python train.py --arch="resnet" --model="image classifier" --dataset="microscope photos of single blood and bone marrow cells" --train_examples=194171 --image_size=48 --crop_scale_min=0.7 --horizontal_flip=true --color_jitter=0.1 --targets=["smear"] --num_classes=2 --norm="batchnorm" --activation="silu" --channel_attention="se" --drop_path=0.05 --depths=[3, 3, 3] --kernel_size=3 --stem="deep" --avg_pool_shortcut=true --widths=[48, 80, 144] --loss="cross_entropy" --init="torch_default" --residual_init="none" --optimizer="adamw" --lr=0.0025 --beta1=0.95 --beta2=0.99 --eps=1e-08 --grad_clip=5.0 --sam_rho=0.1 --steps=7300 --batch_size=512 --epochs=19.2 --lr_schedule="linear" --final_lr_fraction=0.1 --warmup_steps=730 --weight_decay=0.2
Rows from block 3, named by matrix and row number. Rows with one number belong to one channel. Each number is 128 + 32 x the weight over its row's rms, rounded and kept within 0 to 255. All counts start at 0. Numbers have three digits each. After the name is the row's rms in percent of the matrix's.
# convs0: first 3x3 conv, stride 2 (model.blocks.3.convs.0.weight, 80x48x3x3), inputs 25-29, a 3x3 kernel for each
# convs1: second 3x3 conv (model.blocks.3.convs.1.weight, 80x80x3x3, transposed), outputs 25-29, a 3x3 kernel for each
convs0.7 110:082086095110113117124123118121087084133117090153130124089075070111093096154136125090092105072062061107104097066032033118116102156139134
convs1.7 085:130105081171132104152164139122116104126146123118135140149146122130141148148135120124110118122158190081078121071089093073085092109096090
convs0.8 104:113115108121127123113125129097087083099074092128122157089085075102085110120140157093099131079081097108104113061080067075081084105102141
convs1.8 105:091103130122137152114138150130130106135121113112117117141128136140125132162137137132109099123100068083051064088092103104089079130106111
convs0.9 106:087091095082090093087081085098104118090079085147121091098113120121144142138131129095099132106111151102088115043049081036048055055062067
convs1.9 117:106098035100141103083132128082077040081113090071111089118135162156141161187146142122118134146102131137128116121124127144129138166147134
convs0.10 103:086064072084062066102077075135141144130102093146156143038042093042055088063075104144135138133136122151171141100115126088079107113134145
convs1.10 102:082072090067085095060078070055089082071106101065088072123176095130163126115115130086102094089092121065104102103152124111135147117108123
convs0.11 098:064037064059040060073058081115104123090076101124134150069073104080080098085093115098121136097123134105121126109095127078055097082085124
convs1.11 091:094089075059086091048083092099101082081097087077101083133165142149154170157154162098117092114124094094131114087106116115113100140142129
convs0.12 097:136130104151138115165143109171126090175165115152160123129079095166077080110081080189143137200176115195197129141112093111098102124138113
convs1.12 089:180139130165120086165111116101103149111142144104122110120185025068137107084094157067053154058089144087140112115192121074162172054058156
convs0.13 093:147134115160161146167170163094123162087086112082090139114116112087114105107118130132149149122134135123129142068092134118133141095110141
convs1.13 108:135158180111138159097124159144105103134114110142139143111102118110096104124130126162112083128103059143162098151131123114101098139144126
convs0.14 092:154156151165173170161172165122135174150142140138138143091101117079112108099114132110108121088093101086100123094123151152167155112132151
convs1.14 099:133142157133145150131135140134129108128119115129130135126109121113100110136132140138112099123084077126110087114109120092073086118110114
convs0.15 098:109127141109135150117131146099116138114098109128096104088110123078105121104122135095116162089090147111109143024066097069101106067086094
convs1.15 097:134141146128151146116127140148140118133123126126135141150133144120111129153133151158131107135070080143110087150119123102071086138118125
convs0.16 106:096098110104113119099115128095079092105086107134125153066080081057070093099116127100110125090078084119114114047041049049079108095119133
convs1.16 080:104120114123137134112142134129143126133154112116139130168156130133149151158114100128092094125162105065090100086099093087088078116079081
convs0.17 093:146129135144145147133140144146182140124183154130148141089114125115145114119134106168204120146226159097180212157164134148155139174149171
convs1.17 088:141143116164135135173181158137148148141169166159165151156134051092150045008122148087100121056123115099102109137165049104171128039124173
convs0.18 091:105107121101108128097122130108154160126143151116075165114159129128136122134106092081184215092138200079093186088128108126140108102082101
convs1.18 093:137181167102152143102140146162179182169192182164184173201119144173150156099163117163162175134159140167133111199139113201206149099192146
convs0.19 094:176176156170172161142148140114101161152138143154148162091100114107121116112119130129137143131156163130143171085107140153154156130146168
convs1.19 095:137140169116133163123138162131120114129113097124123127128112114107098103133108133136116112132106070122110082153133137111087099122108115
convs0.20 096:053067071081099108105124134118103102134147115133115106114120105127146116134122121124117102099102102100114128108107108121117118123114103
convs1.20 090:137135116132101081120123118132133132128155134130138143085125129137151157161167115110118098118166176114108141053074095075082082107100072
convs0.21 102:112111115126137140129142146087104141114104107119098132080109107086105125103133142099118146094103132128124154027068094087097105084091124
convs1.21 104:131135149113137149106123145138136116133126127119134134156135143121102115150137137159118108143097097131101084126115126100075083125108114
convs0.22 094:137139144165171170180180180125111121140115124152137136112120116129128125143152140119111113115104101126116124121102120175159161174155163
convs1.22 097:130126156130115137141129138112091086108096101112118127123107109096109114107120129143118106119104103130105104126124127079088099086100113
convs0.23 093:157162144155170157154160149093106161110123130120113141128102100105099100111104118096108126103116116103102124066114146136154139119128156
convs1.23 100:126139164123138159122143160137125102135109099122115131120116114125099110149124129136096089116063034103087057127113112117103097136118116
convs0.24 102:049058075048059069056058067112114144073059080141131127064092109095114118108106113109121143108120154101105125096077120069052074082082105
convs1.24 110:077076029064108081059103104061059030060102076057097074109132150164139171158148128123124134142109139135137119098107107137128125148144114
convs0.25 106:033056081068104132086124146138117125116124112142115144093105115101120114141124143128120122109115115129132133084084092071076095097085104
convs1.25 108:113138110118123118078113106117139133123160147104127136124158157142147172153145126090115114116170148111128126067092099085093089104085081
convs0.26 100:053063071056069086068070089114120143088078090144146149049095117086129130107116128100104118088106128089104111062065109044046087078083113
convs1.26 116:087091032082122081058102090078084046076118089066095089094142139135145164152141127119124123144138137130139124078106107116120109136119102
convs0.27 105:084091092079078088079076081094102122080070074144124089093103120115137136122118120087103122102111142110094107051055086035050066063071073
convs1.27 120:095089026091129095065118113068073033073105076065105079113145157146140158181142148119118120142105119137134117129141138147140141170156143
convs0.28 104:079091085114120110130131130125104077121132100127125096117107092118114096147130104141109105139117097176138114070084065117140110145147124
convs1.28 072:117118103163072070145109110141128123120147119107105137134157086116170165100114121100114057079158185057049140119127097083114129063076088
convs0.29 093:149140132159160151162159154088120164093088123100114130101119116091118103112123133132145138123144145129134151067107134127135144095129149
convs1.29 107:134148175101133159101120156134098105129112111137135140109109121092096109120119138155113102132103069151150087156144137113109106131143138
convs0.30 097:121130119148160161169184175099092101118118107132111136123135110120129120136138144154136111142135115149146145098109107155155148142147155
convs1.30 094:121133164114115136127115137126088091111103104119121136142118105089111118113121137143109080125115110126103096154140124092099103107109117
convs0.31 095:128123128133138136146149153118128097147180135150169135083113103110121083109121103173152101166203111153236190136151099152159115155154151
convs1.31 087:145119095173134114143158136127154149136188169139153136140174027073140098044111159053097117067135109092116088126186069081171162054090169
convs0.32 103:119106094158143121159138122134100057128131105144121077117109079141123134162163126119094106116094076155122106100076048150152109170147100
convs1.32 093:131115115159108093176130124113079099087087094088080103118147095090139141084105123141124122095118184101079156137133118059096134045075095
convs0.33 105:057068081047065077046054069098118155071066090139123128092107111104114117115112113095124152115122160094097115080080118055056068071066088
convs1.33 106:079078023055106088060110114071069033075115094067107091114136154182142165171156124125122139141111132136141115116128123157144137166163130
convs0.34 110:118096071127100080138114092169127078163137064161154101136094117160114127128103122125102115146119127152137123051041040037046033077063055
convs1.34 103:157111043139141045102116091077084066090110080073101080115188120132151168161146148097104125122087123135123129121151128130134141146139134
convs0.35 101:143134119144134124130130117157146057182189117142180126140137086141106090104122089179143096206198116176182137154130082127136099128139117
convs1.35 080:151139156146077090171098113106101141098135132106112100124115053082126067095127163084070135070102146081108154164178165099153171067093184
convs0.36 101:075067053062067056070064066127124132101066067158150137060064087083081103109095108117113121104124129111116110093078124085064088110106130
convs1.36 121:069045026071097060065095070046053032056090070050086060105141135134145151142138120117125129132108141123128130089119111124128114135135109
convs0.37 098:102080063092084086106109110117118104119102087140142141050064093036076086085099123170165123177196099160208159120136098124111110143147168
convs1.37 092:084057079110111109106127114093123115121155143111129109127161042110155102072094135056096106070102118077100096119164081108170149074104155
convs0.38 101:062061066060064059064072073122127148087059076158146139062075098091093107108094118118119121107119133105106112089077128074061090099096122
convs1.38 124:066056026068101070061098082056064036057102081052092073093136137133142160144141122119129130141116140126139130085109105125122114141135107
convs0.39 100:142132118162142140175165149139128130151126134138137159134089104116096104095089107188153163184162127204186132139117115128116140124145146
convs1.39 089:158159181136136146148128133109086115115116131126128116153175036066103102068124137124085103089101076099148096171192144103138149075099140
convs0.40 112:083080076117123128126141149063068083110097097137112138106136121119129131148145156096103134086082095134133142056068066089105108121119131
convs1.40 103:118116129111123132103126142128119112139130128112125129141128127119116133149132141151108105127131129105077086097093109084088083132105110
convs0.41 103:089080063073070054079064054108109116099073060149141096074071100092088110103089096098102126100109135111109116069070104052053073080084083
convs1.41 105:093062011079107055055094069065067029064094071061094064116152145134138164162135142117122123146101127132143136118146129137135137158147135
convs0.42 092:167156165154147156147140150124157144139146153158147181110149130094159128116120089147232172152213232132181243175171169163176139164158181
convs1.42 095:133142145131136159146160164126139136146165150160155141164077089118134011006143127074096105060112094090097114157136061127162099046145144
convs0.43 100:098106129126146153140146164120096086128112103149124109112128104139128137153161145125099101112096075135112109100089084153153148177154141
convs1.43 087:137125148132116131147121137116092097097098108105116138138132107107124127115111135146122106112118124120099115132125117080084100088094107
convs0.44 110:067075079122117115136136132144099078140129096141121095117107085154121117170150120114091088099075065145119101081052045140127109155137117
convs1.44 093:120109105155109082145134116110097097107114114092099119134151116109123146115123122132118109095130194079070147101110099046072105074076081
convs0.45 102:116118124124130129112116129099089091105072094129119151087083086093086109107125142094100130085084094099100114056077069072079073099098137
convs1.45 100:107112133133140150124144153130135106139121113115122122143126139137122127163133135130115107123085071084053066093088101107088079140113108
convs0.46 106:102091090098085080098092081119105093122097075144119086110095116128129133119120116096090113113097134121085115038052067032054057063068061
convs1.46 115:127104031117139075086122106078071033083105074071104081122145154139142154179146150109108114136093119136126118128146139145133143171149144
convs0.47 107:115117109131138143131144143077072091101071077124112130094116114113123134137146154123110127119114099139150148035057075095109103131140148
convs1.47 091:130122148105118147100123149138116115137118124120129144149134118117118122150118131158115101145099105122091085128111117108103100142109127
convs0.48 103:111088080157120095170140107146104091166141116183157092105073067158118097163150092139113116142118089171148131095046059122116092170140088
convs1.48 108:133108108167116093176141132105092117114110124104108119111153099092121127099122141137121167120130209104090150123142135079109150088105125
convs0.49 096:143151149170170172155160162143113101151128131154134124117129107144132138152176143126101100128123103147139131139095091184163153195156154
convs1.49 099:131125150139112132159129140107083096099095105114112129115120097090116117099108136134119116115122131124109122135132120076102114071096113
convs0.50 097:159158147165166164146146146145126135151126135152148151112120115106111115101121117186156119177183143159186171143120139160166163146165171
convs1.50 097:140150186125121157150129161131108111132120122147146138132118062087111054099106133137119119121109109125129109176173128120132143104121156
convs0.51 096:149140136137142140137141149136154096160163123139175159119122107110103103093113119201163102195209113161223187159157119154149139163172171
convs1.51 089:155144130168137131161132119132145151145171161145147120141148032090141076035096157068091109062091104081114109141179089098171154052088173
convs0.52 092:128114086148151133169185171108140164131147152087080143114090095079098083101096132136136128101116121112122140068119134137148155048068122
convs1.52 102:142166176123138155110123144151133116134121119128125131110110133122092106146132133148115088136109084148141110114114120104083091129120109
convs0.53 102:149154158151156158133143142143121077156140138146147141146159108158126149130158124168135103166142124156140132177120083184157127173138121
convs1.53 101:141125152142110121170123128100079115094097120119118114116106085077118089074096132117123144086112152110112156170163151104133137061114134
convs0.54 092:127116104146148147164174178113133163097101112063068125118108101084096093110122121123137148112121122113118122093110129131133151097102148
convs1.54 100:136151169116141152103127143141111102128098104128119128110122116110106115131132129141106068110073041123132077134132123110106104138134129
convs0.55 096:131134143158161167181179179130133146129126141154138162112119127114127124128121132134134137121132134116122137125115134173160160150135160
convs1.55 109:131138169125124138136125145108088090105100103121125119123101114094103112111122134135105090106092081131116098141130131086089098093121118
convs0.56 106:089092097085091094089088095098105116094090086148128087105112127128148143130134127092092120111109147108086108041050077032056057052060062
convs1.56 120:111107050107138107085132126080083043089110087073111093122143160153142159191150149118121127144099124134122108127137142151139144175155142
convs0.57 112:085082082113115123124136140086084103118097105140112143103127116120115126140141155086092133082074093134128137067069073092102109112117136
convs1.57 110:117120129113124135103126140128124110138135131112126129141133139126119128149141145143110115131127126113093093094098110081082077119097109
convs0.58 104:067059056055060059059060056106104126076052073146142128065081107091110126109104119094097113093111127105111114076070122052045081079090109
convs1.58 104:074065013074113076055095081069079033070116083064105072100146142128144173166134138118122121150121128134145132106137119132136129150137125
convs0.59 100:146154161143155160135144151125107123118124146103107125135159134158159168133168144136134126143149139151158141121095108105093121111102115
convs1.59 108:121122138104098124110113130106113137116123141128121134081096123063090092063097108125130143112130152126138145159148136112127122081106105
convs0.60 100:106108115120120123106115124092079068091071072132122152089089075106088105122134149091096118076075066088085093064079069072088088116123153
convs1.60 099:094092108123132145127144145119123095136125105113124122131122121131130130155128121126111108121111078062040062079073088095089071128102100
convs0.61 105:096073061093072052108082054141119094130092064165162122081054088112083107113087102113101107117114108131132111064054087054050071100095101
convs1.61 110:095059021102114051070100067054071043066105075054089063102183109122152152146128137112122129137102139134129138098139111122131129132127117
convs0.62 100:067059071059062056077065070124122144093054077154147141051060098078083103093083112126127129106127140102113122104095140089076095103106134
convs1.62 114:070055046060093066055095078049052039055083063050077059105138136135145148142150128107119122127102135108130127087107112122124108140143114
convs0.63 106:078065064069050058080065068125130138117094097147148137043062098054072088079073096156137128141137115149159133107119124091079104111121146
convs1.63 104:077052054071085073068080075062094086081117108072099077110165094124164128110108120079098106094106129074116116093143110115145144114101124
convs0.64 105:047064080080104119104127134136103086143126107138120119093086076126105090154132118113088088097085076136116116084060045128127115138126130
convs1.64 091:101098093155099092133138112122127118128150137105121133138154134130138155142129107124123118107168206073084134085104096069080089099083075
convs0.65 102:110136147112143160103131147143113089123129106128131114132147110125118120132156125188157131165161137152151151137101076145154122159150127
convs1.65 074:151164198117095144142107160154110132105103120139124165145132101102144113119105150130130092099116133131088127188167136128134149114119154
convs0.66 092:150143146143141145142143153145139090170159123140154130102112118118119110102132111192154122206211113185238184154156123163141139155170172
convs1.66 091:147129130171136139169158145118137133134158150131142124127151013083138088046094152056085104052083120069102099131169074096163150056086162