{"model": "image classifier", "dataset": "microscope photos of single blood and bone marrow cells", "train_examples": 194171, "image_size": 48, "crop_scale_min": 0.7, "horizontal_flip": true, "color_jitter": 0.1, "targets": ["smear"], "num_classes": 2, "arch": "resnet", "norm": "batchnorm", "activation": "silu", "channel_attention": "se", "drop_path": 0.05, "depths": [3, 3, 3], "kernel_size": 3, "stem": "deep", "avg_pool_shortcut": true, "widths": [48, 80, 144], "loss": "cross_entropy", "init": "torch_default", "residual_init": "none", "optimizer": "adamw", "lr": 0.0025, "beta1": 0.95, "beta2": 0.99, "eps": 1e-08, "grad_clip": 5.0, "sam_rho": 0.1, "steps": 7300, "batch_size": 512, "epochs": 19.2, "lr_schedule": "linear", "final_lr_fraction": 0.1, "warmup_steps": 730, "weight_decay": 0.2}
Rows from block 3 of a small image classifier, named by matrix and row number. Rows with one number belong to one channel. Each number is 128 + 24 x the weight over its row's rms, rounded and kept within 0 to 255. All counts start at 0. Numbers have three digits each. After the name is the row's rms in percent of the matrix's.
After each channel's rows are labels from the 100 images, of 14848, where the channel reaches its highest value: "strongest on" is what is common among them. Only what is clearly more common there than usual is listed. The data: microscope photos of single blood and bone marrow cells. In brackets: how many of the 100.
# convs0: first 3x3 conv, stride 2 (model.blocks.3.convs.0.weight, 80x48x3x3, each kernel summed), inputs 0-47
# convs1: second 3x3 conv (model.blocks.3.convs.1.weight, 80x80x3x3, transposed, each kernel summed), outputs 0-39

convs0.15 110:111099131118105083104138144140120115111134159129110114103125105121124101068129113112119085103101104122092141096100176109110084152107135103105107
convs1.15 097:141095110120124145149138163153142093096133143165147157106135130141095125093137132137113114142127136147128105105123108131
strongest on: cell type: erythroblast (32)

convs0.75 068:096130110133180138119164175131140149123151152167111133135146171136124137138162139134182157165124154129161146127148151123148135103148137180135123
convs1.75 073:116087122140139120094135109090110115107148121110139114087110124116101118106146149076118123102073152080127097109097095111
strongest on: smear: peripheral blood (100); cell type: segmented neutrophil (44); cell type: myeloblast (33)

convs0.51 080:081118115102131116160150148131093145129126121099149170110118155141126123151144149106182159152121148156141165133152136160131160084113151167152121
convs1.51 075:116126148147155124103136090083114103126138124091100071096117118106092133125145151095084127118095141096120093120096117116
strongest on: smear: peripheral blood (100); cell type: myeloblast (44)

convs0.27 126:148106113122122100108086110103122098122125120136123108102122101110136118064091105120112073127109091123119118083117120088127091129124107097095133
convs1.27 138:137128139106085168182101126141126125140138111163172127129140177190120113137094080146124144073146090134142132135126151146
strongest on: smear: peripheral blood (100)

convs0.2 110:112139102130141143090085099091135092134122123144110118093129123126135128109085117119119089115111121118108120084112136065151112154137099122070116
convs1.2 126:123133135119086180155103132140124135136123112180147131140130177185129113119089089138135105088152085133135146144139141125
strongest on: smear: peripheral blood (74); cell type: segmented neutrophil (55)

convs0.5 114:119129085128133119122060108074101081112125120123128128095127126114114143109064119093119100123085115131131124100110126106125101152123109103113125
convs1.5 113:114140128110074168139078122136117143157117098161144113143132162153138135126071076147127125120155073143133149150139156132
strongest on: smear: peripheral blood (100); cell type: segmented neutrophil (56)

convs0.63 115:104136082117126135166075122070081098093123112102152148107125117146120155151072126078138113117090126139136139113131121135124117142133119129125135
convs1.63 126:106149150117095145120062102119100136144113087128116082138127141121135148116078093125105122129144069115128141146120138123
strongest on: smear: peripheral blood (89); cell type: myeloblast (28)

convs0.68 096:087129121121108110120151156135117125136146200122104109116139137128126125116150127102120117106086111121099144134084182130111076159113150111121088
convs1.68 099:143106087124115139127131157142145097096133138154139138117123124130107141075139125125112109144128124157125120112126079119
strongest on: cell type: erythroblast (33)

convs0.49 092:129124154112121124114156129170136150109143135146072134148113153121139112127160131138122149120111133136082127139083167138149099168172152131157070
convs1.49 103:129068102115114113112124137131130096079147116133111147099117121133107132097135104111121107140109126119125099094090059111
strongest on: cell type: erythroblast (35)

convs0.37 093:095113084117097119178103117087080109113114106100162157104118121151135139166091118077164129132116146152134139114153124160133133127127133150138134
convs1.37 091:096146153116123132117079092104104121143110092110103052122127134113121150121098122110089125135131094109123126135115134122
strongest on: smear: peripheral blood (100); cell type: myeloblast (29)

convs0.61 111:122109092120114103108071109083107093125115117123124140094106109117132127094080121094116078123106095136117130094112112093143098124132107103108134
convs1.61 122:131126135101073171157075120129128125145134097153145119127129178176122128114078072136127123111145070139130137142117145130
strongest on: smear: peripheral blood (96); cell type: segmented neutrophil (53)

convs0.55 107:121144131122118135138159194158117142143154197125109114126137154131145115134156139123129144120104129143104147153106190136122088152115167133156115
convs1.55 117:136081100126109123121124141127139095101153130127121138102117118123099144080137107113106112134113121132126106107104076113
strongest on: cell type: erythroblast (35)

convs0.31 069:071109128120137097142158166120093146145115123118131177112099162141148106133141145096179146145124146152141158127134140159137160081130145156138115
convs1.31 058:111121145169146113095139093087115099130127126092091077106115118108086122116140163096079120138090137104107102113120124112
strongest on: smear: peripheral blood (100); cell type: myeloblast (37)

convs0.67 087:101132131109123113142141173146108125169142190130124147123130162132132123133146138108159150142099133147129127148127200164108142148076149139153107
convs1.67 072:154135115149137136111127132108167097119164147098118105088127111104097153114142170098093130136110136144120102099128097112
strongest on: smear: peripheral blood (80); cell type: myeloblast (36)

convs0.32 088:126128156109117147104134117131133133098121086122057161134105130134137116120129108128107115102139136131103137096091110115169126134201117144120078
convs1.32 075:149082104122107103089121136137118125083143108127088154106115129141125123106128081112123090161107121133124121105082061106
strongest on: smear: peripheral blood (100); cell type: segmented neutrophil (48)

convs0.56 129:148100120123120096106091113106131101124123121140120106103120102107136111054098110128112068127113090123117115083116123093128100128121112098094130
convs1.56 136:144124140110094173185115130148133123137142121172172133129145180196117111140109089150122144070146104138147129131130151149
strongest on: smear: peripheral blood (100)

convs0.30 101:113153141117123143116146172152126128144155211142093133130131161136133124134151113128137135115103131126102138140092187132129097154132146132143073
convs1.30 091:134088089136112123103121153135142108090152132139104141106119117121113150091129110116110115146109119144135107104117058110
strongest on: cell type: erythroblast (33)

convs0.64 093:082148145138136155110107109114140102129117112105085152117109128122130127116092119106098103097138153106111102094076127110145149157133108125116059
convs1.64 075:132122098143122147104141162181113143108124135176091158148126136133132095108109126139126076147135116177130162097165092107
strongest on: smear: peripheral blood (78); cell type: segmented neutrophil (64)

convs0.29 098:125129125128118115137140158140122121161160232159124112124152134152141135119150114114137121119114129137121130136109193131104089152108154120130147
convs1.29 108:141095105120113120120123142125154103095142136127151132112117113114100155058137122112118131139123130141132111112124089119
strongest on: cell type: erythroblast (32)

convs0.17 079:076113141136143110131161127129105151141112095095150167119107153144121114151143153116175159139126150163159146144161148169144170116117139159144100
convs1.17 069:104124142152161125107151110091108098141142131097105082087115123114095113134157163091092119128085147098109101101116134105
strongest on: smear: peripheral blood (100); cell type: myeloblast (44)

convs0.41 119:137113098122122106120070109085103091118122115118127123105119111112123132087078109097114082127096097130128123089114115091127084133124111100107133
convs1.41 118:131136134103068166162081118136124134145132101154158117134135169165129130126073071142127138105148070137135137145125144138
strongest on: smear: peripheral blood (99)

convs0.25 109:054148108152155147104104121096153091145112126127106144098129128122131143128094126118123089120125153108113104092097134100162140158124123133107079
convs1.25 107:102129123140112170133139144174118152129112137187118151158134146139139083121112132148124086113147114159146173125187118120
strongest on: smear: peripheral blood (63); cell type: segmented neutrophil (47)

convs0.19 101:127133122122124132121147126152117126168155207146120119126142168142134127135158140113144137135091124132103140153112191151106094173108161120154114
convs1.19 095:124114101120112127113128149132153096096145133136132136112116116122098158083143119114109118145126121138124107100110083107
strongest on: cell type: erythroblast (33)

convs0.35 077:107144129108149145174137184080127134115137133116133155133135161136145150126131149108169122154133124125143152116121101121179151080184134144114099
convs1.35 062:144133151123116103088121079104117129112151114099105120104123120107116161117126110098098146126089116075132104112098108125
strongest on: smear: peripheral blood (100); cell type: segmented neutrophil (46); cell type: myeloblast (29)

convs0.46 126:147102119120121095109093115102129103125126118133121113107117105108137111056097110120111067128114086129114117087118119085134095125128111099094134
convs1.46 128:150121142108079169186110123144138121136146119163173131125142176192113115136102081147118143077139095138143126131123148148
strongest on: smear: peripheral blood (100)

convs0.44 092:112134148120119145103119094131136115113109102105073158124100126120132113112105114127095103091133141122098121097078128114154136161167108123120058
convs1.44 078:152096097127105126100130139157125128085147119159085153130119141138122110094117100126117074148130111166122133092118079106
strongest on: smear: peripheral blood (78); cell type: segmented neutrophil (60)

convs0.36 112:110121085129118121117064105082094085117118118120127127090113113121121138114071119092117101112091103132130127100120122094132097142130102103108135
convs1.36 144:122140136107072166151076119125118136154122096150143114131124171167133133116073068134126119115147066133128140148122150125
strongest on: smear: peripheral blood (60); cell type: segmented neutrophil (43)

convs0.12 073:075106112132136094147137170096111133136128140108134166115124169125150117092134146090176110146136126141146117110130119131167160085163162148124147
convs1.12 062:158095172132102141118123075104139096115132118117106112088129133128079161088138117099087120157092119096127092113097113115
strongest on: smear: peripheral blood (100); cell type: myeloblast (40); cell type: segmented neutrophil (40)

convs0.53 085:145140136131145149136150200133146140094149104136072150142132151132152144134153135142143145138142149126111147127109134131162127125191151157136074
convs1.53 094:140059117126110107103126110125118111094163112119126140090119120133115120116135103095123130138085131100139092104088068118
strongest on: smear: peripheral blood (100); cell type: segmented neutrophil (62)

convs0.48 081:140117159098105115119136099116134132106133093103082173120100131130171119093116134110130096101136135151081154100110102119157144122180120115116093
convs1.48 093:162061130117120099124128142138127125087138108121110165126132123134128127099131106116139115156117132136114131096111094131
strongest on: smear: peripheral blood (100); cell type: segmented neutrophil (55)

convs0.24 116:124125102133133122113068098082103084121123120133122113093125124114121130098068111105122089122093112122124118091113126084135104148129104105092127
convs1.24 120:123139133111074171159087123134121137148122104167156119141132170172132128122080071144129123109153076134135141148132150133
strongest on: smear: peripheral blood (100); cell type: segmented neutrophil (56)

convs0.43 098:115134155123116137105142140162118125106133132144074150127107145116129112116134114134107133099109123133083128118074173133145098164168145111149059
convs1.43 086:129083086120106120110122148139126106074151120143105144108120120134112131096133106121117102149117120135116113099104058109
strongest on: cell type: erythroblast (35)

convs0.74 089:097113107097113118180114114095092123113121114108170163117114128151122146171103125097180142140131140151140139122174121158130139107120136178141144
convs1.74 086:091144154118141125117096089088104115139114098097107054112120125106113152122114131102086131128120106104120111129095128119
strongest on: smear: peripheral blood (100); cell type: myeloblast (43)

convs0.77 086:129130160129124135101131093138131114111130109126055148122099152129139110114120118125112113103120132134081129107091144131163118166185128123132063
convs1.77 077:138080103126101107104124138147129110075150114142094150110124120135117128110137096120120097158119115139125119094097058116
strongest on: smear: peripheral blood (95); cell type: segmented neutrophil (46)

convs0.59 120:148105137125163113115145116128158148113173115182116133159175117123149164098146121147139111132157142134124105111115088090159143096169097110109133
convs1.59 129:157076124115131110113121132127128130081145112122144146118112127125117115084119125095133122124104143132141112112112094116
strongest on: smear: peripheral blood (100); cell type: segmented neutrophil (48); cell type: lymphocyte (37)

convs0.22 105:120134146120115133119162154165118146130148182140085126136123149122136110129159129129116146117104119139089144144080183143125089165138155119159079
convs1.22 103:127082091117109118116121149128135097086147119133108146104116118128106137089134106113115105142116121128119105101101060108
strongest on: cell type: erythroblast (33)

convs0.9 128:143106120124123103105091107101130100124124123140119108100121105107135113063095108126114068126113097125113115080114125082131101132126109099085126
convs1.9 130:138129139109090176181114131145130126140139119173169135131140180198118112136104086149126136070145103135143133133132150145
strongest on: smear: peripheral blood (100)

convs0.18 060:144127118146162098121117145088124115124147144135108109101164157138131130061105136123148099100117108104143109086093131144112174100097160100152121
convs1.18 088:159113109154186128120145153143161119098128141131124120111159112119115124162143182149152164129132167142150121127164118152
strongest on: smear: peripheral blood (100); cell type: myeloblast (37)

convs0.66 078:081113125127139117168157132127107145144120121113161162110112148144122114171148141111187157144132156149143147140166136163138155089138151175145133
convs1.66 079:111128151142144122107133089086110107126133115098109080098119126116096143116151138093076119123091135100122091117092120112
strongest on: smear: peripheral blood (100); cell type: segmented neutrophil (41); cell type: myeloblast (35)

convs0.54 092:118143121122121124148132199147122121164149217121113122132151131146147117129145108106124122127114131130114120132107204128124094137120153126122128
convs1.54 101:173113103150100145124124125118174123124160157125143126130121116116108169064138117119096123133141123149131138116151104124
strongest on: cell type: erythroblast (33)

convs0.65 104:140144152123145144056134149120147116120141143152035123125117169142124134137132120129154130128117145115123123129123149136155129143166141145135071
convs1.65 067:123104081156124130071130130146127123063149145147100133102137108119132145148144128123114146178097128142153116102136047134
strongest on: smear: peripheral blood (100); cell type: myeloblast (30)

convs0.38 111:113126091131124128109068099085102082120119119123121124090116117122122135114071119097117096116094106123125126097120124084136097144132095108094135
convs1.38 144:119139134111077169154080124125118137151120098155148118133124173172133127116075074134130117109149069130128140149125148125
strongest on: smear: peripheral blood (45)

convs0.72 065:141116115117135076108124136099130110148124128117122171110129156125141095040124155099148083140117117138118128098113127119154149087132156134136148
convs1.72 067:155068160150124144131127112147130069108115126151114131084157127125078112139149144149108171121121117133155101110101105148
strongest on: smear: peripheral blood (100); cell type: myeloblast (42)

convs0.79 090:102115117118145126167126104111105125137124114139174154110124144157121146182121128111181158152130152146151141130185133159133149114108138185142148
convs1.79 080:096137137136154125103119093078108118129121115093112057104116125111110143120131146090088127111107127098127101117093124111
strongest on: smear: peripheral blood (100); cell type: myeloblast (39)

convs0.69 097:081125122134116119132132168144125106141124192105114117124127115108142126122140102097114114125119132126099129113099216128124100170106138121119088
convs1.69 101:157129106144112168131140134151171124129161167164136129140138135131106152060141115138089104135161136159134143115155113129
strongest on: cell type: erythroblast (32)

convs0.28 083:129146150130148154075105124107132107129120088106066158124117136124126116123106108111126107108143138107123110106092083095161148117167112129104080
convs1.28 050:147136101161123128052130152168144143115132135158062155114121127129127117126104124130092085179108106165146151104137073107
strongest on: smear: peripheral blood (71); cell type: segmented neutrophil (40)

convs0.42 087:084110121127144114138152128136106136150138130140171145117126157138127135155155151121193168161121144151151127151175171162134155143104153156146137
convs1.42 083:114122131141153123107133109084129101128136134098121088085117132115097143120150150090086118111089143111120081104102128105
strongest on: smear: peripheral blood (100); cell type: myeloblast (47)

convs0.21 109:081105133123118097110135112133124112118133177139111132114124115116120125093129113111122089109094118114083131102083171123111102166115128110118060
convs1.21 105:138101096121123144129132168157144107085129136165132154125133130137106131098132129133115107142137129166126121100138091125
strongest on: cell type: erythroblast (33)

convs0.70 085:077107126133147110148156139133109141146132121107175156117119157147133130154153156112188161154120139155158147143163164165141162124119147158144131
convs1.70 080:110122140154155123112143100085117096134130133098115079087114128110094136129148157093081123116086146104118093108105133110
strongest on: smear: peripheral blood (100); cell type: myeloblast (45)

convs0.6 103:125137147107121147087142139161128129118136168170064141132112140132119123131148101135122137111102126123095128124093171125133102167158141132136057
convs1.6 085:121095075122109129100120150136127111072147120148108136105115121126111137098126107120113109147112117142126105100106049106
strongest on: cell type: erythroblast (32)

convs0.14 104:103142120118104124123158157146115129147138184115101110122119150132134107131159141108106136114088114132096153149093189144113078169116161112142107
convs1.14 102:138110093128116140127132143134144097096146136155133134117118125128104138066141125121106103140135122142122120108113079114
strongest on: cell type: erythroblast (33)

convs0.10 110:104124088119123127176079124073067105093124114113155151107127121143118155145080132071140113123096120144148134111132119140124121126131123121135133
convs1.10 120:119151144104093139118055099124108128139120087127116075132129142122130158117083086130098125136139068117129135149113132124
strongest on: smear: peripheral blood (100); cell type: myeloblast (36)

convs0.1 069:094130106136126098134133217102103109100132159120117166111123148134136117080124111109137109122111114142117133108093155118115133071138147124145112
convs1.1 062:169069167173086142126123115133145097144138157142117137100136124125085159102138134122106111171124112156129125129128137111
strongest on: smear: peripheral blood (77); cell type: myeloblast (32)

convs0.34 113:136101119124122090102098116102132109134125119137120136109118120111147105054105128122127051132117093141105118082111116090150112117133119104102137
convs1.34 108:154099144105076173177107120145144111136153119167163139119142172185106118126105084148116136097138092150141127124120151146
strongest on: smear: peripheral blood (100); cell type: segmented neutrophil (59)

convs0.33 117:140121106133132112111068099087114083115126121133124107094126117112122126085070112111120082127096104118127115087112123095127106146120109099101127
convs1.33 112:120132128110084168165093123141116140146121103164165118140138168165132114135079080149129140082154083136140142144137154144
strongest on: smear: peripheral blood (100)